config = dict(
    image_size=32,
    horizontal_flip=True,
    arch='dit',
    norm='layernorm',
    head_dim=64,
    fused_qkv=False,
    qk_norm=False,
    patch_size=[4, 4],
    positions='learned',
    learning_rate=0.006,
    orthogonalizer='polar_express',
    weight_decay=0.1,
)
Rows from block 9 of a small class-conditioned image diffusion model, named by matrix and row number. Rows with one number within an expert belong to one neuron, the router's apart. Each number is 128 + 32 x the weight over its row's rms, rounded and kept within 0 to 255. All counts start at 0. After the name is the row's rms in percent of the matrix's.
Before each expert's rows are labels from the 100 images, of 14848 (inputs lightly noised), where the router gives the expert most weight on average: "responds to" is what is common among them. Only what is clearly more common there than usual is listed. The data: photos of plants and fungi (iNaturalist).
# router: router (model.blocks.9.mlp.router.weight, 16x384, trained with AdamW), inputs 256-319
# up: expert up (model.blocks.9.mlp.up, 16x96x384), inputs 256-319
# down: expert down (model.blocks.9.mlp.down, 16x384x96, transposed), outputs 256-319

# expert 15
responds to: order Asterales; family: Asteraceae; order: Fabales
router.15 087 [116 155 127 118  96  68 135 136 107  66 127  59 144 145 126 136 167 105 128 151 119 121 113 125 155 129 157 129 132 208 142 160 140 171 144 141 100 158 174 144 110 184  56  90 156 126 113  63 111 103 117 134 137 143 120 138 105 105 125 124 144 152 122  96]
up.0 109 [153 111 128 127 151 113 176 118 135 188 123  87 106 104  99 126 182 156 140  83 150  85 109 179 111 133 189 120 168 142 151 115 129  81 166 146 151 161 121  68 165 124  87 141 125 101 182 111 116 116 144  86 185 147 182 133 139 185 119  80 158 107 110  89]
down.0 110 [115 177 150 107 131 118 128  93 138  94 147 154 105 115  73  61 187 125  84 131 105 131 154 163 121 148 148  96 134 133 139 130  65 142 130 118 116 159 133 199 156 117 205 170 146 140 101 168 128  95 109 151 163 174 159 127 150 156  89 151 170 141 176 109]
up.1 092 [171 157 103 124 149 192 156 144 122 192 153 130  95 147 112  81  85 156 140  87  91 137 143 115 116 108 132 128 125 110 155  90 151 168 154 138 110 139 156 115 136 124 179  69 110  79 163 215 185  96 175 128 110 144 136 142 155 127  69 130  99 129  99 161]
down.1 088 [146 100 110 141 158 157 100  89 107  97 163 119 140 135 165 109 120 151 167  73 126 196 162 153  92  99 158 123  75 106 121 147 100 153 162 140 180 138 127 117  96  99 118 156 114 145 130 141 131 185 141  63 100  98 206  94 133 137 127 195 117 129 141 134]
up.2 084 [153  96 112 147 107 186  99 113 161 120 124  78 143 107 111 111 120 156 140 126 119 117  86 163 149 176  87  20 176 107 165 112 166 169 161 166 124 112  73 131 127 197 124  89  86 163  75 127 152 173 140 158 159 135 159 143 112 106 144 130 145  86 112 129]
down.2 093 [130 129 105 101 113  83  66  93 116 114 157 119  94 170 116  25  88 117 158 151 127 130  95 104  87 125 155  97 144 137 105 152  91 124 130 129 146 141 188 109 131 144 108 134 178 138 119 118 106  91  86 150 135  92 182 136 159 124 134 149 150 107 107 139]
up.3 086 [164 140 103 131 122 152 153 157 149 175 117  96 168 189  69 153 137 144 137 101 136 126 133 115 142 128 157  86 101 219 163 124 149  93 128 123  93 143 131 113 131  68 140 149 117  92 170 128 125 102  85 111 145 104 168 126 120 130 148 147 142 105  79 122]
down.3 093 [162 120 114 103 110 136  89 153 110 139 113 137 167 126 126 133  76  81 156 149 126 107 121 180 184  87  45 160 113 102 100 124 144 161 178 140 143 150  84 103  80 162 162  93 118 167  92 119  84 150  89 223 140 116  99 113 155 131 111 116 104 143 185 112]
up.4 108 [189 177  88  78 139 136 110 156 138 132 162  97 126 168 155 105 112  84 107 181  92 130 151 160 143 128 142 118 103 172 152 154 139 184 119 131 135 151 182  90  66 142 130 118 131 100 106 132 195 149 152 117 123 124 128 129 110 120 214 175 107 139 124  84]
down.4 119 [114 182 140 122 174  97 110  99 107 139  86 140 137 111 102 151 160 110 114 122  96 141 114 154 154  82  96 143 160 115 139 122 198 128 182 159 159 134 132 131  85 177 112 136 160 157 122 151 118 138 123 132 122  79 126 175 148 153 103 124 167 112  74 112]
up.5 127 [ 82 131 114 158 124 164 123 146 111  93 125  89 132  72 105 154  81 162  77 110 122 102  96  79 170  95 167 128 126 176 142 151 121 123 135 134 131 145 175 180 175 173 216 143 103 152 128 149  85  92 122 115 121 146 161 138 130 129 104 120  92 175 115 154]
down.5 136 [136  84 125 126 139 155 145 138 127 152 136 145 158 142 132 145 110 164 154  83 119 134 128 105 109 110 112 127 125  88 150 141  83 100 182 159 219  82  96 156  60 166 132 101 152 128 176 148 154 114 141 134 129 184 185 146  69 113 147 114 123 119 131 116]
up.6 118 [154 129  85 158  55  91 109 114 111 120  94 150 143 155  98 117 132 125 139 122  91 167 125 109 128  68 101 114 181 139 116 113 152  95 116 136  74 178 141  56 121 136  77  59  88 134 136 184  92 148 107 125 124 103 140 139 133  84 145 154 137 113 113 115]
down.6 108 [136 244  73  95 107 158  84 153 113 225 125 154 140 132 145 129 149 112 125 126 100 168 136 185  84 117 115 120 154  93  95 110 135 144 132 109 169  98 151  63 171 151 121 155 147 111 159 148 184 117 134 118 120 122 108 177 111 105 158 126  80  82  83 166]
up.7 105 [133 129 165 151 120 156 255 155 110 144 163  89 142 169 111 107 151 144  90 121 169 117  90 144 124 119 134  38  83 118 118 123 111  77 140 143 121 161  97 133 170  72  74 155 123 119 145 149 106 154  34 191 128 100 163 126 166 119 144 121 138 117 152 133]
down.7 099 [140  57 144 127 135 117 120 135 168 129  86 126 240 171  93  71 152 151 125  86  67 112 141 107  91 139 157 160 109 146 102  96  92 183 130 150  45 118 130 117 148  91 172 120 156 106 160 192 135 128 149 126 129 116 134  87 150  77 122  98 121 122 128  82]
up.8 115 [112 146 135 148 100 134 105 113 105 113 106 124 134 188  87 123 143 106 167 158 118 132  73 167 174 157 152 122 140 168 156 121 153 138 128 174 108 135 138  98 122 120   5 153 168 152  96 149  71 117 113 137 124 157 128 138 110 135 146 161 144  83 121 162]
down.8 108 [ 90 179 143 175 125 114  90 110 125 168 132 143 112 139 123 125 145  61  96 140 112 168 179 110 170 137 167 105 167 145 135 152 135  77 121 122 174 110 130 162 136 119 160 122 113  75 155 177 128 137 121 129 140 139 128  90 113 113 179 131 109 127 150 146]

# expert 6
responds to: class Liliopsida
router.6 127 [ 86  96 130 140 167 127 117  96  85 130 136 140 122 200 146  98 156 161 121 111 155 131  69 113 156 105 146 125 140 114 140 170 115 128 116 155  55 161  43 157  87 124 141 134 119 211 151 153 171 114  36 154 128 138 144 130  52 141  96  28 107 118 151 110]
up.0 085 [155 175 125 142 111 100 126 158 137 158 191 132  93 186 100 117 132  64  61  81 131 123  72  99 149 105 212 110  67 119 116 119 133 148 100 194 127 104 123  90  90 146  73 101 127 101 132  97 103 111  91 149 151 118  81  89 143 154 128 175 101 175 165 149]
down.0 092 [145 115 136 117 207 110 153 124 110 157  98 103  86 124 145 151 200 133  96 188 131  85 133  73 129 135 111 133 125 115 174 128  67 150 133 164 163 107 165  90 103 167 104 105 116 128  83 122 145 157 145 150  92 108  99 115 198  77 155  72 102 132 133  79]
up.1 089 [186 119 110 133 131  85 131 110 124 186 162 149 155 137 126 119 108  96 166 143 114 136 141 139 165 156 154 108 121 175 124 100 163 118 122 132  92  95 182 154 114 122 176 191 172 110 144  97  68 132 190 142 150 124 107 177 165 115 121 121 142 132  88 131]
down.1 094 [108 153  94 149 247 190  61  98 119  92 142 148  85  57 154 108 153 162 132 106 138 102  94 114 125  88 151 167 135 199 133  37 114  86 147 113 147 133 134 141 140 177 178 129 120  40 127 173 116 156 111 139 156  56 146 127  86 116 113 140 177 105 121 148]
up.2 094 [ 75 144 131 124 130 178  91 178 112 165 146 146  78 165 103 115 124 147 141  29 154 163 175 113 136 119 150 174 134 154 161 119 176 142 114 116  96 129 106 173 115 145 155  99 146 124 170 129 142  91 109 100 120 159 109  97 124 139  98  75 163  90 121 149]
down.2 085 [147 160 111 147 119 113 147 161 197 118  96 127 171 165 125  85 121 125 125 205 163  65 156 137 103 123 109 150 166 161 119 138 142 102 103 114 113 159 162 135 116 154 165 174 151 138 116  91 138 112 139  68 127 162 140  97 150 150 107 152 123 118 179 167]
up.3 087 [190  95 134 143 130 157  86 102 147 106 135 108 140  67 150 138 150 142 107 134 128 114 174 136 135 136 122   6  93  94 138 153 136 148 135 147  80 142 181 182 117 102 154 182 146 107 188 117 117  98 160  93 182 150 137 116  98 124 127 180 120 132  96  97]
down.3 086 [171 146  96 128 117  66 107 116 121 118 105  80  81 118 190  71 113 171 152  90  66 107 168 118 102 161 127 156 185  97 119  98  98 124 170 125 117 109 143  55 158 108 122 146 126 127  67 107 138 152 132 144 101 163 174 105 154 140 113 102  73  91 196 147]
up.4 100 [ 92 170 110  90 184  49  89 154 137 119 127  88 134 182 169 122 158 111 142 100  82 122 109 121 151 146 130 197 152 117 152 125 154 121 148 145 111 140 176 104 122 132 139 127 172 132 141 137 145  77 206 110 138 124 148 129 112 137  97 129 137  86 165 144]
down.4 098 [122 130  77 141 147 138 164 104 165 119 151 103 158 164 157 138 130 179 122 134 123 132  90 148 110 137 138 141 132  76 110  95 116 151 129 130 147 127 108 159 122 111 173 111 117 165 129 153  92  99 225 236 116 110 153 145 131 111 130  85 165 112 111 153]
up.5 089 [152 159 100  96 120 101 136 133 114  99 111 143 111 193 139 110 110 101 196  81 215 140 115 116 142  94 148 162  80  95 151 136 125 167 155 149  74 122  74 118 170 160 127  94 121 104 103 190 148  99  37 207 123 162 182 111 125  63 101  64 133  89 132 162]
down.5 092 [121 146 143 116 120  50 170  87 107 162  90 110 152 119 123 175 172 156 178 182 134  99 166 110 105 149 152  58  79 149 125 182 181 189  72 198 149 102 107 161 175 123 131 124 208 162 139 147 124 173 135 133 138  69  94  88  97 130 116 132 127 117 136 154]
up.6 093 [167 170 136 166 102 149 175  64 151 130 112 130 126 171 108 139 153 141  52 117 118 144  92 115 132  82 123  65 171 130 145 138  83  80 132 100 108 124 129 133 106 116 147 155 146 110 147 139 164  99  75  98 131 139 143 196  91 131 144  84 145 103 133 133]
down.6 094 [134 149 141 140 136 125 162 128  79 124 114  96 120 123 103  27 113 124 135 117 119 176 159 144 169 185 139 114 124  65 153 169 116 120 118 125 148 129 149  97 185 102  71 107 102 162 110 184 119 144 142 157 147 145 126 114 177 135 161 137  99  98 102 130]
up.7 107 [ 83 114 155 115 135 117 118 176 124 103 141 153 122 118 110  75 122 181 118 185 106 114 125 105 101 166 179 134  32 168 132 114 161 131 105 147 151 180 107 116 115 180 176 192 130  74 101  75 113 132 179 145 136 154 103 184 125 123 106 106 129 158 146 133]
down.7 113 [ 89  74 141 151 172 195 154 153 133 103 119 125 165 134 142 103 120 154 156  99 136 113 121 110 204 147  63  94 165  98  81 116 109 151 196 115 133  82 156 121 153 168  86 133 120  98 135  83 173 110 129 110 122 240 124  95 121 105 142 132 147 116 176 122]
up.8 092 [ 88 163 100 133  92  88 113 122 118 158 139 112 181 154 121 106 112  81  82  95 132 133 133 118 181 145 109 160 194 104 147 136 124 173 110 136 137 119 131 133 177 139 141 182 119 181 102 124 105 104 242  65 126 133 150 119 153 151  95 111 119 122  86 127]
down.8 083 [209 108 105 124 131 133 116 145 154 160 176 167 142 101 161 102 134  71 107 143 193 128 108 141 122 135 114  84 111 118 177  95 124  80 134 135  89 146  91  85 128 130 187  96 100 150 189 181 134  96  70  96 146 107  89  95 108  94 124 111 107 126 148 100]

# expert 1
responds to: class Liliopsida
router.1 119 [ 83 123 127 124 146  85 147  98 171 112 113 140 103  85  88 157  62  86  99 118 121 172 131 139  88 125 123 177 195 180 130 106 146 134 181 102 144  96 145 126 156 117 119  82 105 125  95 157 101 136 198  98  85 140 134 160 103  83 143 110 124 149 110 107]
up.0 116 [110 103 102 117 135 102 106 100 136 153 114 142  88 127  82  96 104  80  22  76  89 143  93 115 134 151 179 189 133 137 134 109 128 131 134 144 179 116  48  99 152 130 113 157 117 140 123 110 139 118 155  44 137 137 128 143 113 123 152 150 124 130  95 131]
down.0 121 [119 185  59 150 120 141 161 121 134 122 151 154 115 186 141  55 130 133 107 130 110 194 161 140  93 125  60 137 107 150 160  94 138 149 108 157 132  90 140 134  67  88 174  90 131 113 155 140 141 118 191 188 142  85 125  81  70 139 125 105 193  88 115 156]
up.1 092 [139 142 109 116 176 162 118 163 104 154 102 152  61  71 102 138  87 145 121 109 104 140 141 136 176 103  73 155 134 140 141 115 122 101 108  89 193 124 132  83 110  82 119 120 111  59 118 126 148  58 176 115 143 174 108 104 126  94 137 195 154 115 133 148]
down.1 088 [154 143 121 128 110 130 153 132 119 124 233 128  78  46 166 196 134 100 176 192 113 125 148 153  69 119  94 149 110 110 129 205 144 107 107  76 139 129 135 166  90 118 149 180 143 117 101 175 156 130 115 132 121  91 114 102 116  91  80 126 148 195 124  58]
up.2 102 [103 169  86 139 105  89 107 162 139 149  89 143 126 142 149 119 102 159 164  64 118 142 118 125 151 125 165 181 136 169 153 114 151 158 164 146 112 131 101  97 108  96  78 113 130 156 132 122 148 120 160  60 120 134 108 140 153 111 122 104 167 117  88 129]
down.2 095 [135 105  80 134 148 157  95 139 132 136 130 109  78 166 117 157 126 172 157 183 148 146 125 168 173 132 102 105 117 231  99 109 107 148 166 131  21  88 159 143 114 134 125 145  91 162 154 147 133  86 157  63 149 152 148 160  84 141 105 148 175 111 149 113]
up.3 103 [113 123 119 151 152 124 143 151  93 117 138 121 113 195 117 187 115 111 117  87 124 122 174 131  82 133 125  32 151  94 120 111 120 130 138 125  45  84 127 137 158 100 115  83 106 121 134 110 137 127  78 101 104 130 148  86 111 152  67 187 144 115 116 105]
down.3 097 [100 111 123 141 152 177 123 157 148  87 140 144 106 115 120 149 116  92  95 168 157 163 159 101  88 142  63 147 107 165 165  96 122 113 116 165 106 105 148 123 145 152 149 110 132 127 161 133  89 130 180  72  95 122  92 103 137  84 102 105 126 164 137 141]
up.4 080 [116 161 131 188 123  68 111 153 124 164 134 119 145 131 120 126 128 128 139 125 161  99 170 142 150 128 116 182 108 124 171 147 125 157 160 115  65 157 112 109 115  75 116 145 130 132 167 124 133 125 250  69 112 175  94 157 136 169  84 107  99 146 167 224]
down.4 090 [153 191 152 144 194 136 123 111 128 117 116  88 208 134 189 120 121 147 145 147  73 119 131 117 101 111 131 100 117 165 111  93 108 126 169 152  79 105 138  70 136 121 148 139 127 169  98 139  72 166 141 121 151 175 125 164 123 109 177 119 155 140 117 130]
up.5 103 [141 112  62 122 125  66  88 145 119 122 172 144  98 132 113 100 144 112 164 203 131 162 106 110  57 156 136  93 113  54 126 121  77 141 117 133  96 111 144 139 106 119 139 136 138 145 125 107 171 125 118 109 144 143 133 107 144 157  64 132 113  75 138 126]
down.5 089 [ 96 108  29  77 136 110 120 169 118 105 115 129 114 148 146 149 124 117  76  87 123 109 113 115 199 139 100 116 137 152 127 112 128 109 223 138 156 165 112  76 127 123 105 165 120 103 130 122 117 114 150 151 129 157 100 151 105 133 116 119 107  92 141 112]
up.6 108 [147  86 123 100 124  91 116 164 117  60 149 113  56 147 100 182 134  82 102 137 124 148  73 133 130 171 126 129 103 134 133 136 137 116  78 115 142 112  39 116 108 172 126 151 157 135  68 148 104 198 110 130 124 193 179 137 163  85  85  94 135 186 145 125]
down.6 111 [157 139 133 142 161 171  79 169 122  70 122 154  89 160 120  97 123 140 141 142 124 121  99 140 102  88 113 156 114 130 154 162 182 137 100 101 143 124  98 131 122  84 102  93 191 138 179 105 170 120 190 133 203 142 121 114  51 157 133 150 128 166 132  78]
up.7 104 [189 131 109 114 180 147  99 126 119 130 153 126  81 112 112 182  81  97  49  80  87 149 113 108  82 142 100  54 156 108 183 121 156 125 133 127 163 115 178  87 126 141  94 163  93 120 113 117 127 145  19 129 135  79 181 161 122 129 103 146 127 124 105 124]
down.7 095 [115 138   9 107 139  87 128 184 121  82 126 134  96 128 115 148  96  97 185 111 135 168 107 125  91 155 132 169  85 133 138 161 105 158 109 125 172  76 118 118 103 110 118 112 123  82  77 102 129 140 216 207 100 129 171 134 129  91 134 147 125  55  91 143]
up.8 093 [ 99 146 105 139 102 139 166 173 146 150  82 139 147 120 164 167 114 153 155  63 122 154 160 139 105 178 108 120 146 157 145 125 186 134 160 131 141 124 150  98 140  86 154 119 133 131 117 137 148 113 196  82 111  88 119 143 107 115  83 142 152 133  64  95]
down.8 096 [121 158  94  91 129  98 151 129 165  99 164 101 115 116 107 146  99  90 156 190 202 113  61 115 113 171 100 103  78 116 132 119 141 111 148 137 147 120 153  68 149  80 113 122 126 132  81 138 167 155  40  77 140 132 145 148 151  94 116 149 135 175 209  78]

# expert 12
responds to: order Caryophyllales
router.12 052 [142 162 125 108 145  82 111 164  89  99 148  93 133  83 163 146 198 122 162 163 107  77 113 152 138  88  85 105 130 126 106 177 135 152 165 108  72 130 158 135 107 155 111 126 140  79 150  99 154 175 140 198 105 123  97 111 139 119 146 125 102 185 117 121]
up.0 101 [163 151  99 134 106 119 108  69 109 115 158 141  92 154 117 104 121  88 145 188 102 141  96  97 103 125 148 160  86  88 159 128  70 140 155 151  39 150  85 132 166 170 163 118 176 107 186  67 179 140 121  70 116 148 143  97 109 112 138 139 109  50 125 145]
down.0 104 [133 101 153 125 134 194 182 118 132  46 132 118 143 160 100 115 146  95 101 111 115 123 101 105 140 131  86  57 110 202 104 117 135  91 177 122 103 145  99 100 122  94 116 187 139 106 142 136 146  89 101 116 120  74 130 146 170 181  80  66 169 164 152 149]
up.1 096 [142 120  85  94  53 167 149  94 184 122 144 152 145  89 104 107 118 109 106 146 112 136 129  94 164 147 136 104 144 134 147 132 190 143 152  86  90  88 103 220 128  86 184 131 168 123 105 127 140 143  79 129 137 134 144 162 197 159 137 134 132 137 112 166]
down.1 100 [153 123 144 116 133 127 140 128 110  97 133 136 151 128 144 100 139  94 112 180 134 147  89 170 120 106 112 138 115 111  58  76 155 147 126 131 130  86 135 162  95 112 114  99 112 185 111 118 151 111 107 105 150  94 156 133 131 113 119 168  96 119 111 162]
up.2 097 [ 52 113 129  88  75 113 121 121 142  60 116 149  68 140 156  99 125 147 160 148 198 186  53  87  89 157 148 107  25 158 115 135 105 117 118 175 155 120  73 124  76 100 163 147 149 123 112  88  73 169 111 149 105 136  70 158 127 133 181 102 103 139 140 170]
down.2 102 [101 133 113 171 166 146 131  98 153 127  88 106  83 118 188 163 128 133 123  40 165 138 145 181 142  99 116  96 134 120 145 109 102 153 153 141  78 127 101 105  90 132 120 114  80 161 134 101 178  46 172 141  95 158 134 132 200  55 116 194  99  61 124 143]
up.3 092 [ 92 168 162 111  55 150  64 106  97 166 148 174  63 115 110 151 108 196 127 151  86 130 134 134 152 139 145 115 140  69 127 148 155 140 133 140 135 161  86 123 191  95 128 144  97 146 155 116 120  90 152 136 137 118 126 103 117  91 128 123 129 118 104 121]
down.3 092 [122 104 120 125 132 134 138 104 136 146  75 142 167 100  78 122 120 128 176 171 151  87 127 154 178  78 142 163 166 105 162 121 123  98  92 124 150 110 164  75  60 117 152 139 150 131  79 110  62 179  93 140 148  67 120  93 117 155 194 177 139 136 139 139]
up.4 140 [128 100  94 123 158 165 149 145 124 140 146 105 123 128 107 190 131 137 114  95 152 120 127 161 173 147 149 115 176  46 148  90 142 121 143 139  82  96  85 139 138 103 156 102  93 106 141 140  96  96  78 173 128 147 109 112 160  99  15 141 138 155 121 141]
down.4 137 [129 130  88 102 180 177 148  96 161 148 111 121 123 123 155 160 125 122 170  84 113 134 124 143 177 147 136 183 123 173 116 151 138  96 155 113 149 124 173 193 156 117 155 185 107 133 110  94 141 159 127 100 131 129 108 167 133 118 182 145 115 138 140 132]
up.5 100 [141 117 108  84 123  91  87 101 151 103 139 165  67 162 109 107 102 153 133 195 137 137  88 116 115 153 131 147 116 162 164 107  98 109 161 136 178 138 218 126  80  83 138 162 158  83 109 110 105  79 188 100 156 124 142 183 155  91 103 132 138 100 109 125]
down.5 094 [135 189 171 164 151 150  73 136 107 121  83 116  99  56  67 139 128 101 178 175  80  97 173 121 122  61 104 222 143  96 147  89 135 103 108  87 146 191  98 125 192 119 103 118 181 174  95 127 131 118 185 128 112  71 110 115 157  78 102 162 104 112 116 168]
up.6 099 [120 123  46 133 189 123 197  89 160 134 166 151 100 186 126 119 154 129 188 155 187 156 155 129 107 110 180  53 101  80 112 102 112 166 121 168 181 159  89 112 136 119 109 175 174 148 125  85  79 133 162 149 129 147  85 151 152 163  67 112 117 152 100  97]
down.6 099 [101 133  90 158 124 126  99 147  81 203 176 130 205 115 165 111  90 108 165 105 104 101 172 104 124 177 139 133 131 120 134 202 146 115 125 121  93  86 134 189 100 133 138 145 145 148 146 110 156 145 152 173 103 167 157 109 169 114 106 153 142 123 156 153]
up.7 103 [125 139 119 161 107 147 132  97 147 170 151 143 142 168 169 147  85 118 114  74 114  90 210 132 117 123 163 113 137 119 158 108 102 184 148 129 158 134  79  99 183 153 202 113  97 160 138 144 134 131 189  89 112 146 125 183 147 180 106 132 129 151  87 160]
down.7 093 [122  96 160 114 164 136 173 174 160 143 139 157 163 150 108 187  63  99  96 144  68  58 129 137 165 117 120 128 112 116 136 143 129 142 159 123 145 135  84 142 133 140  77 145 163 145 149 155 153 100 158 139  87 114 114 120 127 186 175 112 137 162 105  74]
up.8 103 [146 133 170 155  87 155 219  92 145 118 156 150 114 183 130 134 177 119 167 199 159 122 135 121 137 128 217  71 171 155 147 114 111 108 138 140 185 116 108  79 119  85 135 139  96 130 155 124 197 131 162 119 122  79  87 129 159 128 142 115 162 165 141  97]
down.8 101 [106 127  91  75 142 185 111 124 123 178  96 126 220 148 141 137 117 111 119 187 121 151 174 100  77 161 125 176 126 126 114 101 141 144  70 149 129  96 143  82 111 106 100 153 179 155 211 201 108 185 102 112 122 120 124 103 154 151 171  98 155 100 140 132]

# expert 3
responds to: class Liliopsida
router.3 106 [ 88 111 119 126  99 176 138 121 169 135 160 183  90  91 101 133 126 135  91 116 141 118 163 166 170 128 127 154 136 146 132 154 132 114 148 126 164 114 142 137 160 103 153 165 134 134 136 126 127  78 129 107 151 101 130 115 160 164 105 189 122  96  85 121]
up.0 099 [112  80 132  70 139 175 130 136  69 111 133 113 116  98 142 114 150  79 131 112 149 112  98 124 161 135 159 106 107 151 109 157 154 134 102 108 159  24 172 123 181 112 100  62  88 173 198 132 121 163 204  89 107 125 127 144 163 104  79  81 135  91 129 131]
down.0 099 [120 125 135 144 140 105 156 155   0  88 146  40 150 146 140 157 175 136  94 117 145  99 120 114 137 109 149 129 147 130 152 145 171  98 146 131  68 130 162 176 120  90  83 103 121 122 136 153 103 109  77  82 123  92 157 158 134 140 125 158  66 104 150 129]
up.1 100 [ 86 120 115 109 212 201 132 128 164 151  97 129 138 139 121 133  87 206 116  47 132 124 196 105 145 142 114 141  70 182 122 137 107 138 125 107  92 161 133  90 167 133 100 153 132 138 109 138 157 120 110  85 107  91 151 105  59 181 103 103 122 157 147  73]
down.1 098 [135 178 106 171 147 145 148 114 114 135 120 206 157 160 178 119 182 111  97 161 204 148 143 151 140 164 127 146 147 113 156 126 117 136 118  99  85 156 116  89 146 107 107 131 161 169 151 148 151 127 124 102 141 113  42 108 153 146 155 172 102 181 101 174]
up.2 116 [108 111 126 114 138  80 121 113 117 100 135 123 130 149 111 121 138  47 138  91 109 105 106 122  92 114 140  96 136 226 117 112 137 146 146 150 117  80 112 112 141 123 133  97 145  90 148 144 133 100 112 118 125 127 105 135 126 144  90 100 138 123  67 130]
down.2 120 [117 120 139 148 105 122 184 114 156  54 112 133 126 154 113 129 122 165 121 178 127 111 138  71  71 153  66 125 121 136 130 117 120 117 110 156  91  85  87 124 136 162 121  67  61 127 162 120 124 118 120 113 155 155 142  94 131  85  94  98 157 130 144  98]
up.3 101 [ 93 114 138 121 124 159 116 137 132 130 132 108  65 117 173 111 134 154 151 142 127 100  78 156 111 155 153 134  59 142 139 130 121 128 144 130 143 159 155 164  61 119 158 116 126 183 103  76  90 216  99 131 129 141 134 130  49 182 122 134 121 160  86  88]
down.3 105 [118 180  97 111 117 118 119 167  34 147 129  80 129 137  97 156 115 103 145 182 113  71  84 160 113  72 110 128 203  81 115 124  92 132 104  90 110 123 100 131  96 139 121 118 122 148  83  37 100 159 148  87 148 110  82 113 176 116 156 166  73 162 111 114]
up.4 103 [107 136 113 113  75  97  98 122 126 118 149 132 103 132 115 150 129 145 168 106 135  95 132 115 117 170 152 120 145 193 158 166 155 159 125 145  96 140 150 158 151 118 158 173 145 135 159 104 173 146 142  85 134  72 118 134 148 105  99 114 117 113 182 126]
down.4 122 [136 150  90 154 158 131 140 137 130 123 189 115 109 137 160  94 142 176 111 143 145 118 170 126 114 135 135  88 146 110 169 178  84 124  73 115  70 130  81 210 154 130 125 129 200 106 111  85 155 147 128 130 150 152 135  80 133  23 116  74 163 135 170 123]
up.5 089 [124 161 131 107 128 207 121 122 153  94 153  90 182 151 122 157 159 157 134  96 133 125  51 131 147 123 123  89  54 139  70 138 127 117 132 159 166 128 147 118 192 142 142  90 106 159  93 120 112 158 148 158 158 118 166  44 113  88 154 160 137 159 120  85]
down.5 089 [188 184 133 147 137  94 153 125 110  99 129  51 167 110 127  73 131 155 105 121 155 109 111  77 114 130 151 177 182 114 143 142 125 115 125 143 163 141 126  86 163 126  94 108 142  85 114 138 162  86 119 139 113 167 124 107 114 107 104 120  95 162 149 132]
up.6 094 [ 92 126 155 173  96 122 114  97 125  86 107 131 178 162 137 109 132  95 171 124  94 143 123 131 144  60 119 145 109 148  76 144  93 117 131 102 199 122 105 135 142 121  83  86 129 136 104 119 100 148  82  61 130 160  78 118  78 175 121 105 143 141 147  75]
down.6 093 [151 112  94 130 123 143 144 147 114 106 144 116 185 129 156 155 126 176 151  48 136 139 104 127 146  67 183 129 114 105 128 193  83 132 149 129 176 102 105 163 144 147 106 143 153 135 146 156 165 154 190 121 116 127 118 142 112 152 141 164 140 103 124 121]
up.7 111 [167 132 119 115 137 179 147  96 120 136 134 133 122  72  90 116 118  71 253 117 131 133 126 114 113 139 133 173  62  97 116 136 178 109 111 125 113 102 118 121 132 105 116 156 155 170 132 117  72 130 122 214 112 130 108 117 129 119 101  81 115 166 190 127]
down.7 105 [123 151  96 135 143 121 130  97 112 110  84 130  82 174 118 151 111 131  56 155 137 146 171 138 154  86 118 166  50 115  99 160 129  93 148 168 137 107 170 129 151 134 128  92 134 103 127 129 124  87 197 174  91  71 141 144 140 204 107 142 136 147  94 101]
up.8 108 [147 111 132 136 102 162 106 200 113 104 130 135 124 114 222 132 191 139  97 102 121 150 166 123 130 135  95  67 104 173 111 163 126 123 123 114  95 134  99  98  97 115 120  63 130 199 169 143 109 177 198 128 158 112 188  93 122  91 128  76 140 100 143 175]
down.8 104 [ 86  60 117 124 130 142  82 132 151  95 110 149  86 107  85 121  53 116  99  90 106 159 153  96 100 138  99  91 149 128 121 114 106 121 101  98 126 120  97  91 110 154 115  81 148 199 174 187  48 150 115 144 141  71  99 151 106 173 112  96 139 154 129 119]